{
  "encoder_arch": "vit",
  "model": "contrastive image-text model",
  "dataset": "photos of plants, animals and fungi (iNaturalist)",
  "train_examples": 38949,
  "image_size": 64,
  "crop_scale_min": 1,
  "horizontal_flip": true,
  "rotation_deg": 5,
  "tokenizer": "word",
  "vocab_size": 2724,
  "loss": "softmax",
  "embed_dim": 128,
  "encoder_norm": "layernorm",
  "encoder_norm_position": "post",
  "encoder_activation": "gelu",
  "encoder_mlp_ratio": 3,
  "encoder_head_dim": 32,
  "encoder_fused_qkv": false,
  "encoder_bias": "all",
  "encoder_qk_norm": false,
  "encoder_parallel_block": false,
  "encoder_inner_norm": false,
  "encoder_drop_path": 0.15,
  "encoder_patch_size": [8, 8],
  "encoder_conv_stem": false,
  "encoder_layers": 12,
  "encoder_width": 256,
  "encoder_positions": "learned",
  "encoder_pooling": "mean",
  "text_encoder_causal": false,
  "text_encoder_width": 128,
  "text_encoder_layers": 8,
  "text_encoder_norm": "layernorm",
  "text_encoder_norm_position": "pre",
  "text_encoder_activation": "star_relu",
  "text_encoder_mlp_ratio": 4,
  "text_encoder_head_dim": 32,
  "text_encoder_fused_qkv": false,
  "text_encoder_bias": "qkv",
  "text_encoder_qk_norm": false,
  "text_encoder_parallel_block": false,
  "text_encoder_inner_norm": false,
  "text_encoder_positions": "learned",
  "init": "xavier_uniform",
  "residual_init": "scaled_by_depth",
  "optimizer": "adamw",
  "lr": 0.00078,
  "beta1": 0.8,
  "beta2": 0.999,
  "eps": 1e-08,
  "steps": 10400,
  "batch_size": 256,
  "epochs": 68.4,
  "lr_schedule": "linear",
  "final_lr_fraction": 0,
  "warmup_steps": 2080,
  "weight_decay": 0.3
}
Rows from block 5 of the image encoder, named by matrix and row number. Rows with one number belong to one attention dimension. Each number is 500 + 50 x the weight over its row's rms, rounded and kept within 0 to 999. All counts start at 0. Numbers have three digits each. After the name is the row's rms in percent of the matrix's.
# v: attention value (encoder.blocks.5.attn.v.weight, 256x256), inputs 0-51
# proj: attention output (encoder.blocks.5.attn.proj.weight, 256x256, transposed), outputs 0-51
v.100 102:423534569501471503532447542417523492441413535465483490493548503548465597454470457497538450495438520556506483529586531381510619584531473488475471564436478431
proj.100 102:530451480456532512466507498504498481549539449498488606548458521436632467538589508455558447490526473478503494583448589544455479455478505467612464413588517473
v.101 106:520412480404504552479486480510451472552516427516517498531531432512506551508439481601488544462397445410552463547557509447545540439531490472428564553580477484
proj.101 103:530575504450470534532423468471527551466459499495483477604469554483431456454466502466432514476595513482430515439409531522505462527499552542453409454448499463
v.102 091:472476555474465432572448443443497525486446516474510465466550429559415494389405493509533500525447446529543447533606517486498491579529479526489403582588568446
proj.102 087:544485494507518517479543510509449405536465543511521561583512586472588478642592529548523541481548469468414587528481548502493469500494562438533551482454471558
v.103 102:517559506480524459483430563533476474549532466558463448558457554533354505426517449542390425544428456539670483496435444533520528543478590564539629586547543476
proj.103 096:457434466430492497488608486435517497532477541444530490496566409498544566570502498479557537432526597510322523517506557504520533540519520509522448529468483518
v.104 095:541545460486614518391569562484478469517485451581544525513429451539560446477400483494497484467527485486548499581479477482545443468473591433503485463506522505
proj.104 087:568542446464451488538437455557553470470448569482470435546543525539388550491536598501427474515492514487440527410482522526562477569506496481437482561377480475
v.105 097:414496586498580521598411509479486460522535456483461440377461493496407539462471488483527490490500527511553455422563487495559520553525562555470412459469456488
proj.105 093:532460462564456547449508485511478441562475467536504608556558497483571461531538512443540467506548541470464595611512560559461528433492487452550587557517559530
v.106 095:547553498435523406474563521485487458396455494418501440551539556496557508463524492520562472547559424553487582475479489570526425561490532434459419412523444509
proj.106 093:405513501512446529581527593537566424484511526585531490406457500414492511578464572531419454471427524437428501520550362534511560503544494547565578529477503501
v.107 099:447505537592571550456456514521532484521482534562486539545504529535517563458451404486495495508459507516440452455542564385480504560595515506458566553492432537
proj.107 100:547407456423503461465527433484490528472587484419511510553579524510539470456538593499494502592513486532499510478476536542464448439379492497503454456538488469
v.108 092:528442414500432439492472511577423492481530430451450487533579508480486477509589506466504527471518439514493474585480515543511516529477472461547531558523530459
proj.108 089:427619497464602468501521565370578445509472478567520477509455474547496624546413516497479474448487502426554551503448520466463566568560491502514490452435479435
v.109 109:447526433503557473502448507443533510484581514567630526520391479598442418526486511489459470487571471510554491502468505601483452389481438477539555541472433536
proj.109 109:585536512514467486527501405560474515464370510440446440471524496478450596429464431480483554446531541466566526509556491415519494595471527528496459537443508541
v.110 100:451498521499487404431500458551567485483564515506558581521405507477596448542556526505448505523497527616499444552464595474461480541426488464592492546360528558
proj.110 092:566496486541647542529450523488465472520499540455435498451470481510442567534488466505515457457467490438621480565531489441518504485515476463535485456628484459
v.111 093:479437525533403529519467479469513463567488509516423481455477553452491560501457519501460484496546397577470488480530482545429515505465570566501528556600517523
proj.111 092:400465515465572590483587465541565483548475492479512481513533402495539506548512486511584534530499534507513546469538602478404512521452451479445491593455531478
v.112 098:539457515488497479489513485450501552598526442400379445507536496449524453619502540449558468520483531456420590436508426510449449543546511547524447491475546553
proj.112 094:457523568577488414499466585530449420471451493603533522453422487485478516539505423582480535477439473546606517562501466524561525478556490433532594557541454519
v.113 092:517534456459480489420419437491476466521502478557460537500473589517410496419539566524470383557551506506539543542444467549532536435436528450485459412507434451
proj.113 091:465547547554540496578560503513547429546419537464541517473460427403570594593461464516535552382466548432468529505575470486526503575591518515563551615441526556
v.114 098:525530524437549465451591407520469498418477404434481492534470497488608429506520529508550500503506490473469451530461413559528407432564547456556486418562442526
proj.114 096:502476490519445447532502551554543427448490530498603451464540611503416521525451554554397510558501510521443549464511412485537508561537470515431660542437468509
v.115 088:513402449480369401521589480524564495579436473550519555470589497513506428525530556567471562521457477520477479542519584492525524581422453526493592551433477505
proj.115 085:526591571499705586537411477414421517551467492508491546546374494525515565561490480509488500423557447428543450446455444440465526568537466403499400418474503505
v.116 095:562475456485548472362575522515479577548555457526612551477569485517586431516525405496574534436467573455503463524433525534509570432466462421432424403551400554
proj.116 097:445627544520510528608374511450486503453512570532426432538424506469384518440480629456457439534537489433458515413501401475563509595497530517486530509474568464
v.117 094:569500490455463443554559451568473526466469467466396505438571426496430509492544629487521532511478484517549570515523462499494389589560572503484475488516453471
proj.117 089:494512512560489472493478608522476471552508487571610519538488543518546491654471479580399483458453466507446491520459406557518514458594529484518590505469474517
v.118 099:432551599471604430515488450552534499546609538446464521494420457513605449479436464435581561414542512495481432472489488460466446535563510469578443472518525518
proj.118 095:546492509523481431463462584560519370488442565499562465497531628477494519523529541613467464585487498480542518549643505501557472509549449452486646508531484496
v.119 106:474457533522415561510504515545468462496494481508391479542458541395563484507475544474489470569476460515484575443529467566475500507540592575524513520528598517
proj.119 104:471480503473537466478572475474584459563527458464550438472507413540547443517433421583484580488463494582599497540535570456442409440500390436460529543463487478
v.120 100:513569585626557480512503465449516458498511636499498470509475461562358537400513462455456496524445473481587433539569519445444483497471442495508498552502547488
proj.120 099:520382417386611507542582462582424514503541485410544565511576580537610443561518500507543480521539505532456561543497567478542543499435548504537539446542493499
v.121 104:561448453496430515476460513455543518547454498521518521462548491446394504528431483596429466536437429489602505501477433536532554459404557572444541545599573439
proj.121 105:454529524445547531532575459474548496503522524475443470556460403553580488471519525446594536459501534445372512440488577481476467577489495511501460583369511539
v.122 092:641553531571481435434542522557542482518474553520533535524463628452555444515523449501533536501553521464491488522433498579561437439488535424497439374556477594
proj.122 087:325457486474480558542551537540559513445510528485510479393493488455473492413463541463503452562455510468508445442604388477475634518483414527484566579529525460
v.123 089:440625490498505511494389574514433449472457500529495508551392481550509517519451559459526465483539521479573495469481445542545491486517528533503492445511394514
proj.123 090:563504441474399442454515498523565494510506404525473415463601572429484519462475548479479492529529553575381497525508568531570536526499519563466544588448570445
v.124 084:462456496498524554467391426407446542467442459514592501505532495616524476389539538521551443463455497585448499541513571500476434429506527463486393498501409507
proj.124 081:512529556551471383482522555582546471555536568503436523482446511421494461539443504495517484500483475405518547564567415471561467498554527501584595554573595469
v.125 085:565474554525468560519499503491527472552494584491488568455497572469466521548473496424461504493486541529395501400520534420537470565520492511527460531424434459
proj.125 079:454447497436591567504527477520473608501535549491502531461490472425517429495516450524543521528473402488599467541538428506425560422446425483506504465643488515
v.126 098:425486575550447478538520431449538434541412504609451539451560500480491566416485550450446556502435468564514481556487519484437488511515464563548607559483618476
proj.126 096:560444499469610472481520477549511497578558472388547503532480519505612419583552425538605526507545437517477426532566540473500449491460497421526482411570481489
v.127 103:468515515485565600562431554502558500541523622518426449470431447486502505545516567463458434529506511528468537473499484537525515529469532501492423506436549525
proj.127 099:538524488533429539463563426491391501534479427533492633572604489517550499453546456431499492510497491566618474522482584462380412467450444463483452477506525517
v.128 095:543508554407493581551471460482426570472476522508600581481592477496513542497599454434472461494568541600522477531505517462473515493445403467517537557546419444
proj.128 095:425415444503468529516476473536572436435568565487500503485473494539556506494507509559487590430394555595437403505468490517411529419534637532505479492516453517
v.129 099:543424522464537557470459510444557519528520616510592478440569528537441501618453398498493585558555549502532441435466505479446502543437507481476595562493519482
proj.129 096:435517482604493508454482540469490566494447409578504563495427465461552516429584497513441501400472502594492468412455522530471504402510438501426451404575492439
v.130 090:472429470463493503579540520514528456487438545429494547517489535518530453572504456578415405462526435497492559518596552479521475408575467459518500514481494424
proj.130 085:542409497441450464481517420483495557525549562556466496525411427454523611411527487425410516482534480515543514502450550552506450582440432525465518591497429495
v.131 094:539431490487393482511600552470504549484543453482522388461493501479544523532464494622549576455473530562503470564518503549485490467618463531577429576536533582
proj.131 084:527493405603566471468511488470538505581486481472480643539502491568559529377508488374495465450609480425511624459492492549497461559389572495472504551437494413
v.132 100:552510517484431544498468480513520522491425440411409555509485440524531495435401567452483420495503498500566550520435412447499489487518537535495475479492450490
proj.132 098:492516508448512447516563482486564497573523548458528457508450445451534453630589534508484513448441479500477498502510493488528578488469549485556408538530482504
v.133 089:574540499513527582497515553452458559439472569571478511515533527446404544469412517479585564532496589495570538478448402518499457484573402482470463453511481580
proj.133 092:430507480503541520419485452493551511597456525465555560565414486626526504391560511540475447451441546564470556556456560418492516466467503583444514549527462451
v.134 096:514474418571661489501542417535526411522591512539490611555496575580555571473519475420462511488518504442517449524583535448503490528472571499435471547498475485
proj.134 097:489581592441399516473460550455463567448454457530479446443521432409510510478538397509431496485482421514578573478530528496575466464505400460445479445480560487
v.135 090:537472469421532581601500392536476479509536539472478493561540564577532593554551451458450467448536542532491465529631610545426418483550513500390564514500473423
proj.135 088:513501566516501534474486521391503519430482479543466480466568477475496480550476475497460536468452503474545507502482494501484525445547560507561386496504569532
v.136 094:514465463623461522510496512466461535438491525438528508497491456406540520535383583573523542425495487471502506498494454499455504550541479548528495498463566609
proj.136 091:435449532428570480498528555460514527591508492627535581447482456672533477380555466449474409489564564485502492532498534480512420504486538472488524543479401414
v.137 090:485477509533451524523390468424502537450403460583452485537494489441402520468555494537531519463459533475526567578430402482559517560423554467563443403549503529
proj.137 094:537531491536535398560517527493506419499449513405469541449501518506578374650446538553446494465493425551401565419496467496525569437512483456457535512535576480
v.138 099:509597459467513482489507472528562456507487472553443505578459497587544425437494526408506541442436535441466432433450516522457427451472537434522462472496472433
proj.138 100:531502539438540483525523493477366467422528496429493499439557500472408562533526462488580374570509426428613504597608472446586533514539451519487530483490490573
v.139 089:505557533458378560465562460576509511552518523518449443450460480571597495507375633624447533497516545510460486414476477545441417502512469550514398470478458600
proj.139 090:575494407566591494450463461498524481599528538432490455533503470605368506480556544442627453495504549459532468495578428470537519541500524518485516481578448419
v.140 095:498482524446515514529474465492472556463496483432416518493461435523508516540608452484487461410479558475573542620584531533510561481481582475545525517531490584
proj.140 091:546506496479443486522445452480540416467566569590543495405574496595466456561438431548368509461523462536515496460432455494485475511546534416469542516600453460
v.141 101:394556451528460527542494430544521534518469550444470480593442481527565460625455645457509565515545553375489545535538479474478503547546547584487562582503514532
proj.141 098:509484555466573545512489567460386564474500459474527556364618529495497517464493462492533435474574442500529344456525505531486529480435520497564453498510542462
v.142 105:478481463540510558523580441588384496503444433532503551518502514471621471575544550510506522489461502494486473553508525485488501450520421481629444497492562506
proj.142 108:549439491533522394540469499464588538552472578528511540445411427640412456495623445534496504448477500507504493485567544489546450490494545484391502452523409399
v.143 098:467515511449536575457505469405483572507504475578527496525557436593493533407488581419492459431513512423620392474449526494547517464506493426527439444490503388
proj.143 100:523498549502456432474483508593447437429508524498540519434492480494558477619564469577589495543497411570470531477516536519497443424407537559514502442542481470
v.144 095:442376515455437565539553493519404518449561525453522533448552511470389508547517475647555519501485451560497532541536435476541450442548530499521575466530445503
proj.144 097:598426384591527506442377477456566469530476490555408510508466513491536476517492433443432627439489573513455450438467487499513515477473513513483491538503430538
v.145 094:562457489545470531532435468430452457486524412509478590539508470479585513464514432461441439475563629463440551473630513513501567454539481500550544506416546615
proj.145 094:514541558430537541436524465503488566488562552505532421477562541498438486517358535499543469522522533557505457540458542468507471532528572442542419531510524500
v.146 097:473468472509547521527523429555524459513584483497445565632481489531506502473447561485437472528468495491476516509515472565450400484541504479551500605471538477
proj.146 096:583481515493462522396458523437444532539486445504518433453497538473424538502538433448497489539523539425525494546583496474585506596454512557521494491419465561
v.147 093:451558464443469505541520502493451494517505419517459531474459477548467478437609535512526457541450556521466541560554551510544481443547459437460381496512507450
proj.147 087:590421499513471436419433431545568502433497604482469511490490522508403527538471423613533467515475502499452482486475449480579515582523522512453535483548458440
v.148 101:554627473503531470544530555458557522416518433518496430574482523532537444477486539440424488455535462460484533397526492502492413525503516485502474529435528467
proj.148 102:453464510447493534470498482480370483484441511486528505463538535517490565469481430466621322625485497457591489609518453434550561546465409555482486486559519482
v.149 091:455537554492487366525455582565442560448413458486475517474479497515521517506539456422469427498433416471534514508494610466550586472535527463555485513431489513
proj.149 095:436496481475422460521548525556510455508478489472545572438453558502485470573458548551527415604540505488539537528528416595472529645578458459535569500541510558
v.150 096:528615513492522520453427500561535574512473502481420448549413459523540495521507551400422497427493441406514504490509575486469508553494607487574458534449451594
proj.150 096:489496490481390468510469508507415422440528525490569459404605517517450478519429517552567382534548474518526495441537400462546505588530487492460530471570474482
v.151 098:435571449466578543494455517526485500480493478546475493607424495471417503454428544478448424430450454481646476518393456478556528560500606465495445409536485473
proj.151 101:533506568469507413496455566492388528536414462528500559375522539539508413551556446540566440535516437491496588506554511414578480483494420474401561431546532502
v.152 103:504504467542457484517597537483437448541540490528531539475548548419535470597585455516569491510459479574481561578522538506472538461404370466621578466455462523
proj.152 106:509512504514508498544450402513545535498550646541514471568404454626412508428489506534365591440478507569468447468483549543451461523550548509499509510535406418
v.153 089:505454460439515427560499467472541436523574508361460560503466465601549485497473447536436476543549444419524464448504485532472416460537518488474502568467459484
proj.153 083:521506521525462494466504499427518555487452409490438407425473506351548551526500425403523478452543513421533454481548445461521538585442518532497475512535513502
v.154 099:440496465534459407473448549556485486477492483470360390475404453480570449583593505462453497549509448387558494536466586447537488473539548552546458491441441455
proj.154 105:554538588449489437562521473486461480523534541499516551509560539449502518514439509457473438450622461485510557455486488609523459556499382446528538553568520474
v.155 090:545545506438520462450507522493560507424540521490473639569487572550440482577541501458505462498549442447491461411491509548561479445499435457667528533451491485
proj.155 083:483513490546441588511472518463309494475465407510510383473433473487484546470466480473531512536475494491534547562594467522505512546513415571530567552487464564
v.156 101:509489510476525438491541490555476612546523558523527490430538530542456521541537479486470455492461462485480493501424620454580508456551471483469557498484472416
proj.156 098:486426433527448594474447482515464454432544485480477507525487500440535644466475467471508534554576499444571467560506524562440507495521374445483592543478528558
v.157 092:467520544488565476432469555466536473552573457532493444486528522459436479495436542546584519398413442503532448520359394478576463557522526552484460432567469489
proj.157 088:519483401574545508500479495531422461524454442396453489458439551499436493509491517532536453666509480407563566503558470418507629528538419477425640523457585576
v.158 096:493509518395464469488462453493425526514478519511497425477406473485505489454607464412470569559502587417457440512570454554522534500540460505477515458444478550
proj.158 087:488457495532472575476468504538504402418536489446462635469589654519471514484421456564511443474531506515466512526454558524494524505487560525579490515514553497
v.159 101:494533455518603594437551485469476591543521477554510557549559436549462518446475566526549514512506471480556489461535538513573425488521507501556482458570495482
proj.159 106:592481520487475499473430483517494504591452469544525533456404549524467472481578366471427544482480473489546540492576569449565398503469449556417523483494426489
v.160 109:557590493565521468576443514457478543516512589468364482408507523507506483496534481519520464487510458513577429533501456603519525495452490475468393497495477437
proj.160 110:528444555548488488504564468478473491564503452483493536460386460458389394502508501523481506508393552400458502420587587549530502469558479444451519555526501548
v.161 103:585478447475550424505484471470608485417502482528417491478566496475424515448397478516561470470501398492570432609391481558473461544439437439520487366539464486
proj.161 106:436440576576498517458567593502506518580485583497559554495461548519456513466444449495557530494487492488503494380551509382547516449529455436456488507456485582
v.162 102:550514515558491430454540520481482529507436566510491460508563436460519495611427467478556589550428500575518497432497446547489630522507539559554465454495454498
proj.162 106:526510461528509559613499444412466454451510429523456464431504466488464519607438521491495556513507504497507499490456486437512542477446449551482471482410538431
v.163 102:564588434463502455473534522543513544559416541436523508531518566499412544519599421481553514540528503457494387506501462578469462463435489493554493460529519504
proj.163 103:498547532537474481566453508511416459500500570472491497554504491530515456497417555492467443409497488506554507530389507416534583536419436413481511550516452519
v.164 105:546520525505536421406418491487585480481486557498469429563499444519474536562512521481541547543457503525580468384511465509530448550536485508470478448496525583
proj.164 109:469519510485375530543576514435480443453433515408443490501454543530497433367496422513514496465461533461521609514471554458476475515399429494482510554509442545
v.165 108:423465523479486446434525499568433468531498500519625509505550486519463510408507489580508525539594495514497442523516574471485483505440519552567410472514479545
proj.165 110:649454510435492577495470491427442533430476390586449448579475616456564516551441475477553458453552474486572462526508514516464477540474453402425563546481533482
v.166 104:440445479547511503499562489535455530440447481455528463455528408419539535425590610441526516533589528477545514603627473555472495559454508478533478573396558552
proj.166 106:564455407516436524490499512644486422480528521462446537573449482473526527517549477527506460403450537475569481583559503458430483490499539556516509504522454560
v.167 107:418481521548472502462568418458497468514561506536451425510441544519580528510517540388454617400538489445524499529602488443531557587560509536531483576516445550
proj.167 111:445462434512477504557496547649474438512468534451476501512537527526542516534481498519560396510542471534487520523483507475457487523414567489460599441422509463
v.168 107:547470515630466450559415416494517498602495527444485435519518443569586520454598503470382460518519492531544520535586552491463438475501586534474523573538497523
proj.168 108:449484492461471584507565464592510544439495585475431516449440439554449435452483414528499533497470574437492552570566519548496547538443467450450441407477448463
v.169 110:411502466439555458543370572427476486492512592430515488570501486515486507488516447446555479508477524638374519477551502424491612509443457509565537503496574434
proj.169 115:594571539553449556574573439550562566400458425559507457315407475502504476496470518609515507557556456390512416498499487552515522497431543532477508483453427509
v.170 103:456479462429549530512403561493474521474497449513465553502463438445503448528454433481498528502477417457420471566515547485472606568570532386558533509545506524
proj.170 108:572459494536534511467555492564554537510547538477530470474528396573498475482525543583428530470449542437552452565565432493505524450508604581565462496536415523
v.171 106:555547585537528420642492535402506528489413448435559506412569458493474516544532480478553495454499536613486451558481513547579523558553546535516500451578479518
proj.171 114:484500480390409607525573438484576478511519463526418433458387560527508432514417428582428519626481511342554535512487567502448473482418463389495522537433471441
v.172 105:445410447517531455603447447412489538509442516419464533483563480475398520534564387468475486577601483516454565464530449400434516558458592444533489458623478573
proj.172 102:553464497536442545501571513531557488511454452557505445456416553552469443392466489579455552563487520441644468544518511500496482473501556561537468492414494447
v.173 106:527462429449464473464572506539415555583519512531511557519550525477413478546366456441495583467413481471495524364497428498454533575545476557524424493573537425
proj.173 111:398502556505546516621444538458468391452594454546556479465615436591560567529590537507470393543561512539589473530409474496491496490461458501477477471424549521
v.174 099:496446527621401522618561486527424549480493548532518461516459459463531449424487553473304486472522503447586517572553438578533490417516553586397460531466567427
proj.174 097:432469455451536615508491479603505406520533520502481494484492473548507547579542473481495473536504541561466580442492571496470555552568523479451470416491523497
v.175 102:510557504526514475538456431554585469443490437427489468491553478445499550503477556482514581429486500553503585457479381607489326519610512566497498485538627446
proj.175 103:457590467419474628501567578536561469453503574436538535461435462538485509451573458531428487613508497472469506507488497471410503523545493511550441504560512551
v.176 116:506483517572478433364460529568515450514526485465585420499525509551596559478426411559459531572536458523534534435406590491490538500516551470538483433450438604
proj.176 118:568475481426470508505569500470510459469492551470525540500471411505482460527477481439567505535450477496467569460607449422470452476450554524512570439405520530
v.177 105:493523460473521484439619551456498568584490497603607574471621561432493478529525388567568538566483492464407442438472513466435638519513513471530453435457471495
proj.177 104:563438497463510469575443480472452428517552487496498430534503390533541459553486499485444479425465511468672516590451429472471454427451559546580515545438474503
v.178 107:539464511434478481405567570489533444493458446529523433432574508408580437555405504531513571462400518519556571529396532407547502525534490576527574455476599481
proj.178 109:502534514491468450520518437540493503488491563449528564441560520436477665493520488516590518560618432526459455449520446501443420512428532493482541422494456469
v.179 102:444539522511541544450386426481531435493500463459493523505443510419442549475479511490537425452506477446521495498414480528561418503451496561603494455437584433
proj.179 104:518530478426445535474539590518519492523457531445480494512547420469567433409445530478540506518586505535398532427481497476428423581530585480413532528453471552
v.180 116:576579517515516502498507441539587491545494426517474588562570463467480552507520505463532565440412469434534566551588508466516376544431464493510598497567557511
proj.180 119:487524499519453419462487571541497436470523575509542474468495527546521442480492465590477462496586431505458529526421456510504513508544422529575466483515517454
v.181 108:570477500487448516494507486449556465435549462503413398465555505569489515476499483547462435471482443502498529441501517474465477619489495558513426521485527471
proj.181 110:388465553558475439520533510532437499457409582457539575520524636477436479426519438420540439468539467516505420473509534552481419509498451389434544555580553579
v.182 105:480556444517531492490542431424483506591562486497486530489422495537427460438555566463577493464511502480530445517465441511484567473521506464502500489500611491
proj.182 109:458581488491488465474481538487593516522573495461486478461490459502615565519423537510469501473549542508546474503419481505520609479459452520575456476464406539
v.183 113:485554546599466506472505508527613439435448552459546468459505605577533492468503456532396533561570546461469542398466510570483416496512536490478445411503501571
proj.183 117:553463477463479462477550503523481513493468539468535509506412495520370477450503474473581490537516490532506529494510492403473494510468561481545620429539529465
v.184 113:561564493501446484450440564465554504559470511507494453355501540447634522468449435595501551553447503442425481437493443607460503521480530522491329452406443488
proj.184 116:523450516500535458545500550491441481473535529379519551557507439474367397486558583406526480464536526549453528481484532497453445522575616510451540528508618518
v.185 097:400452424540483498576540549472549476502544507472470552482562416444531446495510484467491428534522463482537505557518535495471449441337449589508481483505585505
proj.185 099:513491520487409539485494421512497501474475592534529486445401443503502534422495467600515499536512491489445596430511528511409503483534606618522474379469414482
v.186 107:550464512476547432557489380473412464563536527449446392605394462522495467531594492433456404498501513538489416556515515500494533428439504453504574541496520474
proj.186 110:496510431583564523433528479521497555554506476509469516448505461531491550502389520509505614468564528560446446555503513488573598481555423476537425415442454441
v.187 105:470503475503575498590431481444468484456531454394477549522494458496488586401549553386513442448555494506583517522525489487456506525558561539537457664502494522
proj.187 106:464540478518429554457582496602589546508518517512508529537426519489565532471559449526511415555409546481551473535610452529459487436427486449477497465471468605
v.188 101:461491537505476647635490506479462509590560465608491542485440492599467519448497510442531458508507555446552488484483469528429557481534509522470471578527443403
proj.188 102:459431549482529547477539470473477486549519452525544469518504545505448421501514450542452440508422601557482628517475518535505464443507596498494545455501534514
v.189 108:492534519449511416395422519490400485577486542487561597510482518475493507554471514558548522441473414501497509544503477457488539503519507498558481456545466449
proj.189 107:598500628464511597548493547430505444548491438471502473457470477522538517549502525494480471516521563420537583453558497469488506470466521481438498536410543569
v.190 093:505547412469498582524540530478489568437584519501454520552565467498565480454436547519403541485411566477497513406645480476438522541532453491420572558516485484
proj.190 093:461444551501507470517440503533499483477515505564537453444531477487530534535633461548557489505450415512429610520487536565494476445472489594525451455551451466
v.191 109:431461510499486578547482525545466533498469477452550535452502452492554515390415522510490532418433540488574498575540411574505418476488477529549520581496537496
proj.191 106:563537500502495531481526490582490453518525427487523578577464566498452537550617569448577399563488543515463577469526497460493497523553510481518478472576573573
v.192 098:466535497499525457485577528477657524541475462478510530485425476502585437485525489557498522570457471513468507562412530621478558450489509463568561569387440448
proj.192 099:476516479543398536530464474513466483426515517507475462592528497548456501533454460530500535503575478584452447524506599389445420476575405486552508449607456543
v.193 104:659552445556485501422519488454522530601524463472432474574542503562538456490508560404478448424460474415411511435525494529517519438382537442468623499499539577
proj.193 103:414520518488509524597518465493439476440485591545459501465485432445400498495481488584468528549500525497532468525485485464491480548554502448464429455505482383
v.194 096:560544600478422483494516547478550496438493470434444481484482505494465459503530519477481416581500511482459503497605535577469481499454436406435525476442471477
proj.194 096:427534422568444450494466450579526473520504478531438388600480455488524545406447551451496575412547456513470528464490461554568483507533556486492525578552459504
v.195 100:494554494462501512525516568459467476559509475571457552507442499484389492550453529458478457492512496475509514417511406447485545478602423546536526526583452508
proj.195 101:545472517558528460492448499498513621492511458446633557429543537541499516436552445532507624504484469503520566529412440606526384516457503451510411400388591448
v.196 102:511614534500485469532435582541501585449497459451430440493469436467616428575567549458493513536450462623452434463465450605514567515581478446454423437527546447
proj.196 101:536407478449560531486476464482493488525501461529536582520456525517410560477468435507550433519482448400446505519429443537554454479402494518489588515476491522
v.197 099:391490473542389437553397569530499421422411539453511495532466538554430504480536528556431447563558568494494484467587523540429432538536540625534514482473517520
proj.197 105:480452493510613529415486406421578449516562413560481503554481537555505506411492486452610512450437477449562474572539474525578515511486515476482551493504598404
v.198 101:420559553499439476445517551550406599503465644482553487443545516563534446501509553429481543578450433543487459422485597565509593508513550496404572483491471448
proj.198 099:557473424469523489522506505501481477491536455501440507550488476370478534416484447565492440544515517447441486638532526532468364492458465446494510528462475525
v.199 106:456431497535522568584573477516533578571467452501542531473465485452570480552533587508411489505506601548502517556485394620429486448520482522482540618456480443
proj.199 111:533573446494486454439433440521566464439556572457506399559635540589476495385453457544527497477593454515486478446488618359477426519519458484521510477522491633
v.200 095:550453518528516534429428546479542501511527516507463488491515474541398505512435506596449473500409449471525464465464576436434570479538409547497541450608473582
proj.200 102:456513551458477418498532521564473464519442478490603505452499485478576468489600495481478431522490515487582622595564489584502497510457551440513411440426558358
v.201 102:498574451508484543463572520497534506534501558553489453478401502561536539509506510460509476578505534521461466478490541533553512507478619439467498488477447543
proj.201 104:512495456488491510474451468439514496420511472482467550533568482389442607495544448444472505469502545445436419501494495480458489532531441490516530502553429505
v.202 096:423492495546517476528428577462502471509514403530570524512475438435548438433482487576465521563449464542545434503391575515524504536518402497442585543478488511
proj.202 093:565464485415491459422538516483494557424427519513629523430568445500459472585595423465497473467507506458493559569553497488525476454460473495547438412480456531
v.203 104:470471523509506454555500554489486459471504477451432492532495442523625468506479553586483543498455530457565524532585474535468478539557471475469501485461498506
proj.203 104:541494460472537488433430448590519524487474478525504405546516420468410515481507532408502474442539385523481541468503531496490516491435543543475495614545570577
v.204 097:461526451440501498541511470510467530585473474437529583514562461540559386507508547514581425527490590511511444503475444579471470513420473461507560556472531541
proj.204 096:465565516495413508532514583421597516512537529538408415554511457531423473412436459541543595486499483472502482492495519397506442485534470537512499493462458459
v.205 106:523481514442579541428459535493548413494599454594450426558463450525463570574474587490535562411511462446451422498467494529512540478411502480520601512509443444
proj.205 111:491566519486412540550504462475471604500463556542598515473499444377495506511511482529509471524486507569446555467467510495415455484497468475502436436509502526
v.206 105:524495511454528459486597484512465450463435453410513476549618598484392448564542425479564521484515462562519516480466534433575575491438522565442457508578467463
proj.206 109:463428505546561586492512515460484484514537502526427553548322506593540575449496511466539480550450576490458453515485477538491502568504493525527515492459509458
v.207 099:434514541526527503514465461527588530494538595502502551471559492511472529533550458472494438511493578400513540483593525437530424525350463443512506543507504445
proj.207 099:490560556572472509493454560460517499568581434480386472541505557465646494532445580528524474438530526542485436407456477483543492490569552488461505498486526446
v.208 097:416584455553535596472435529526528544524479510501545476473543421464434531410516567429522553480489436549520494390437516467535599452456514500442494493491505527
proj.208 103:551425551471446379596528614489524515547476505499478578460538514482592446599562454574401485534507515422545505597489529534461410508496548411455428450495490399
v.209 106:549501601459504517421583466465521471459449471472525547574573556441506472418488446511494443563471526567462460574455496588488436538573420461485469422437478433
proj.209 111:441517402552494456498518482636457496533517489451435425529467500514486527505476541442477585442470528469362486439547499487499509490476555529507594629586428605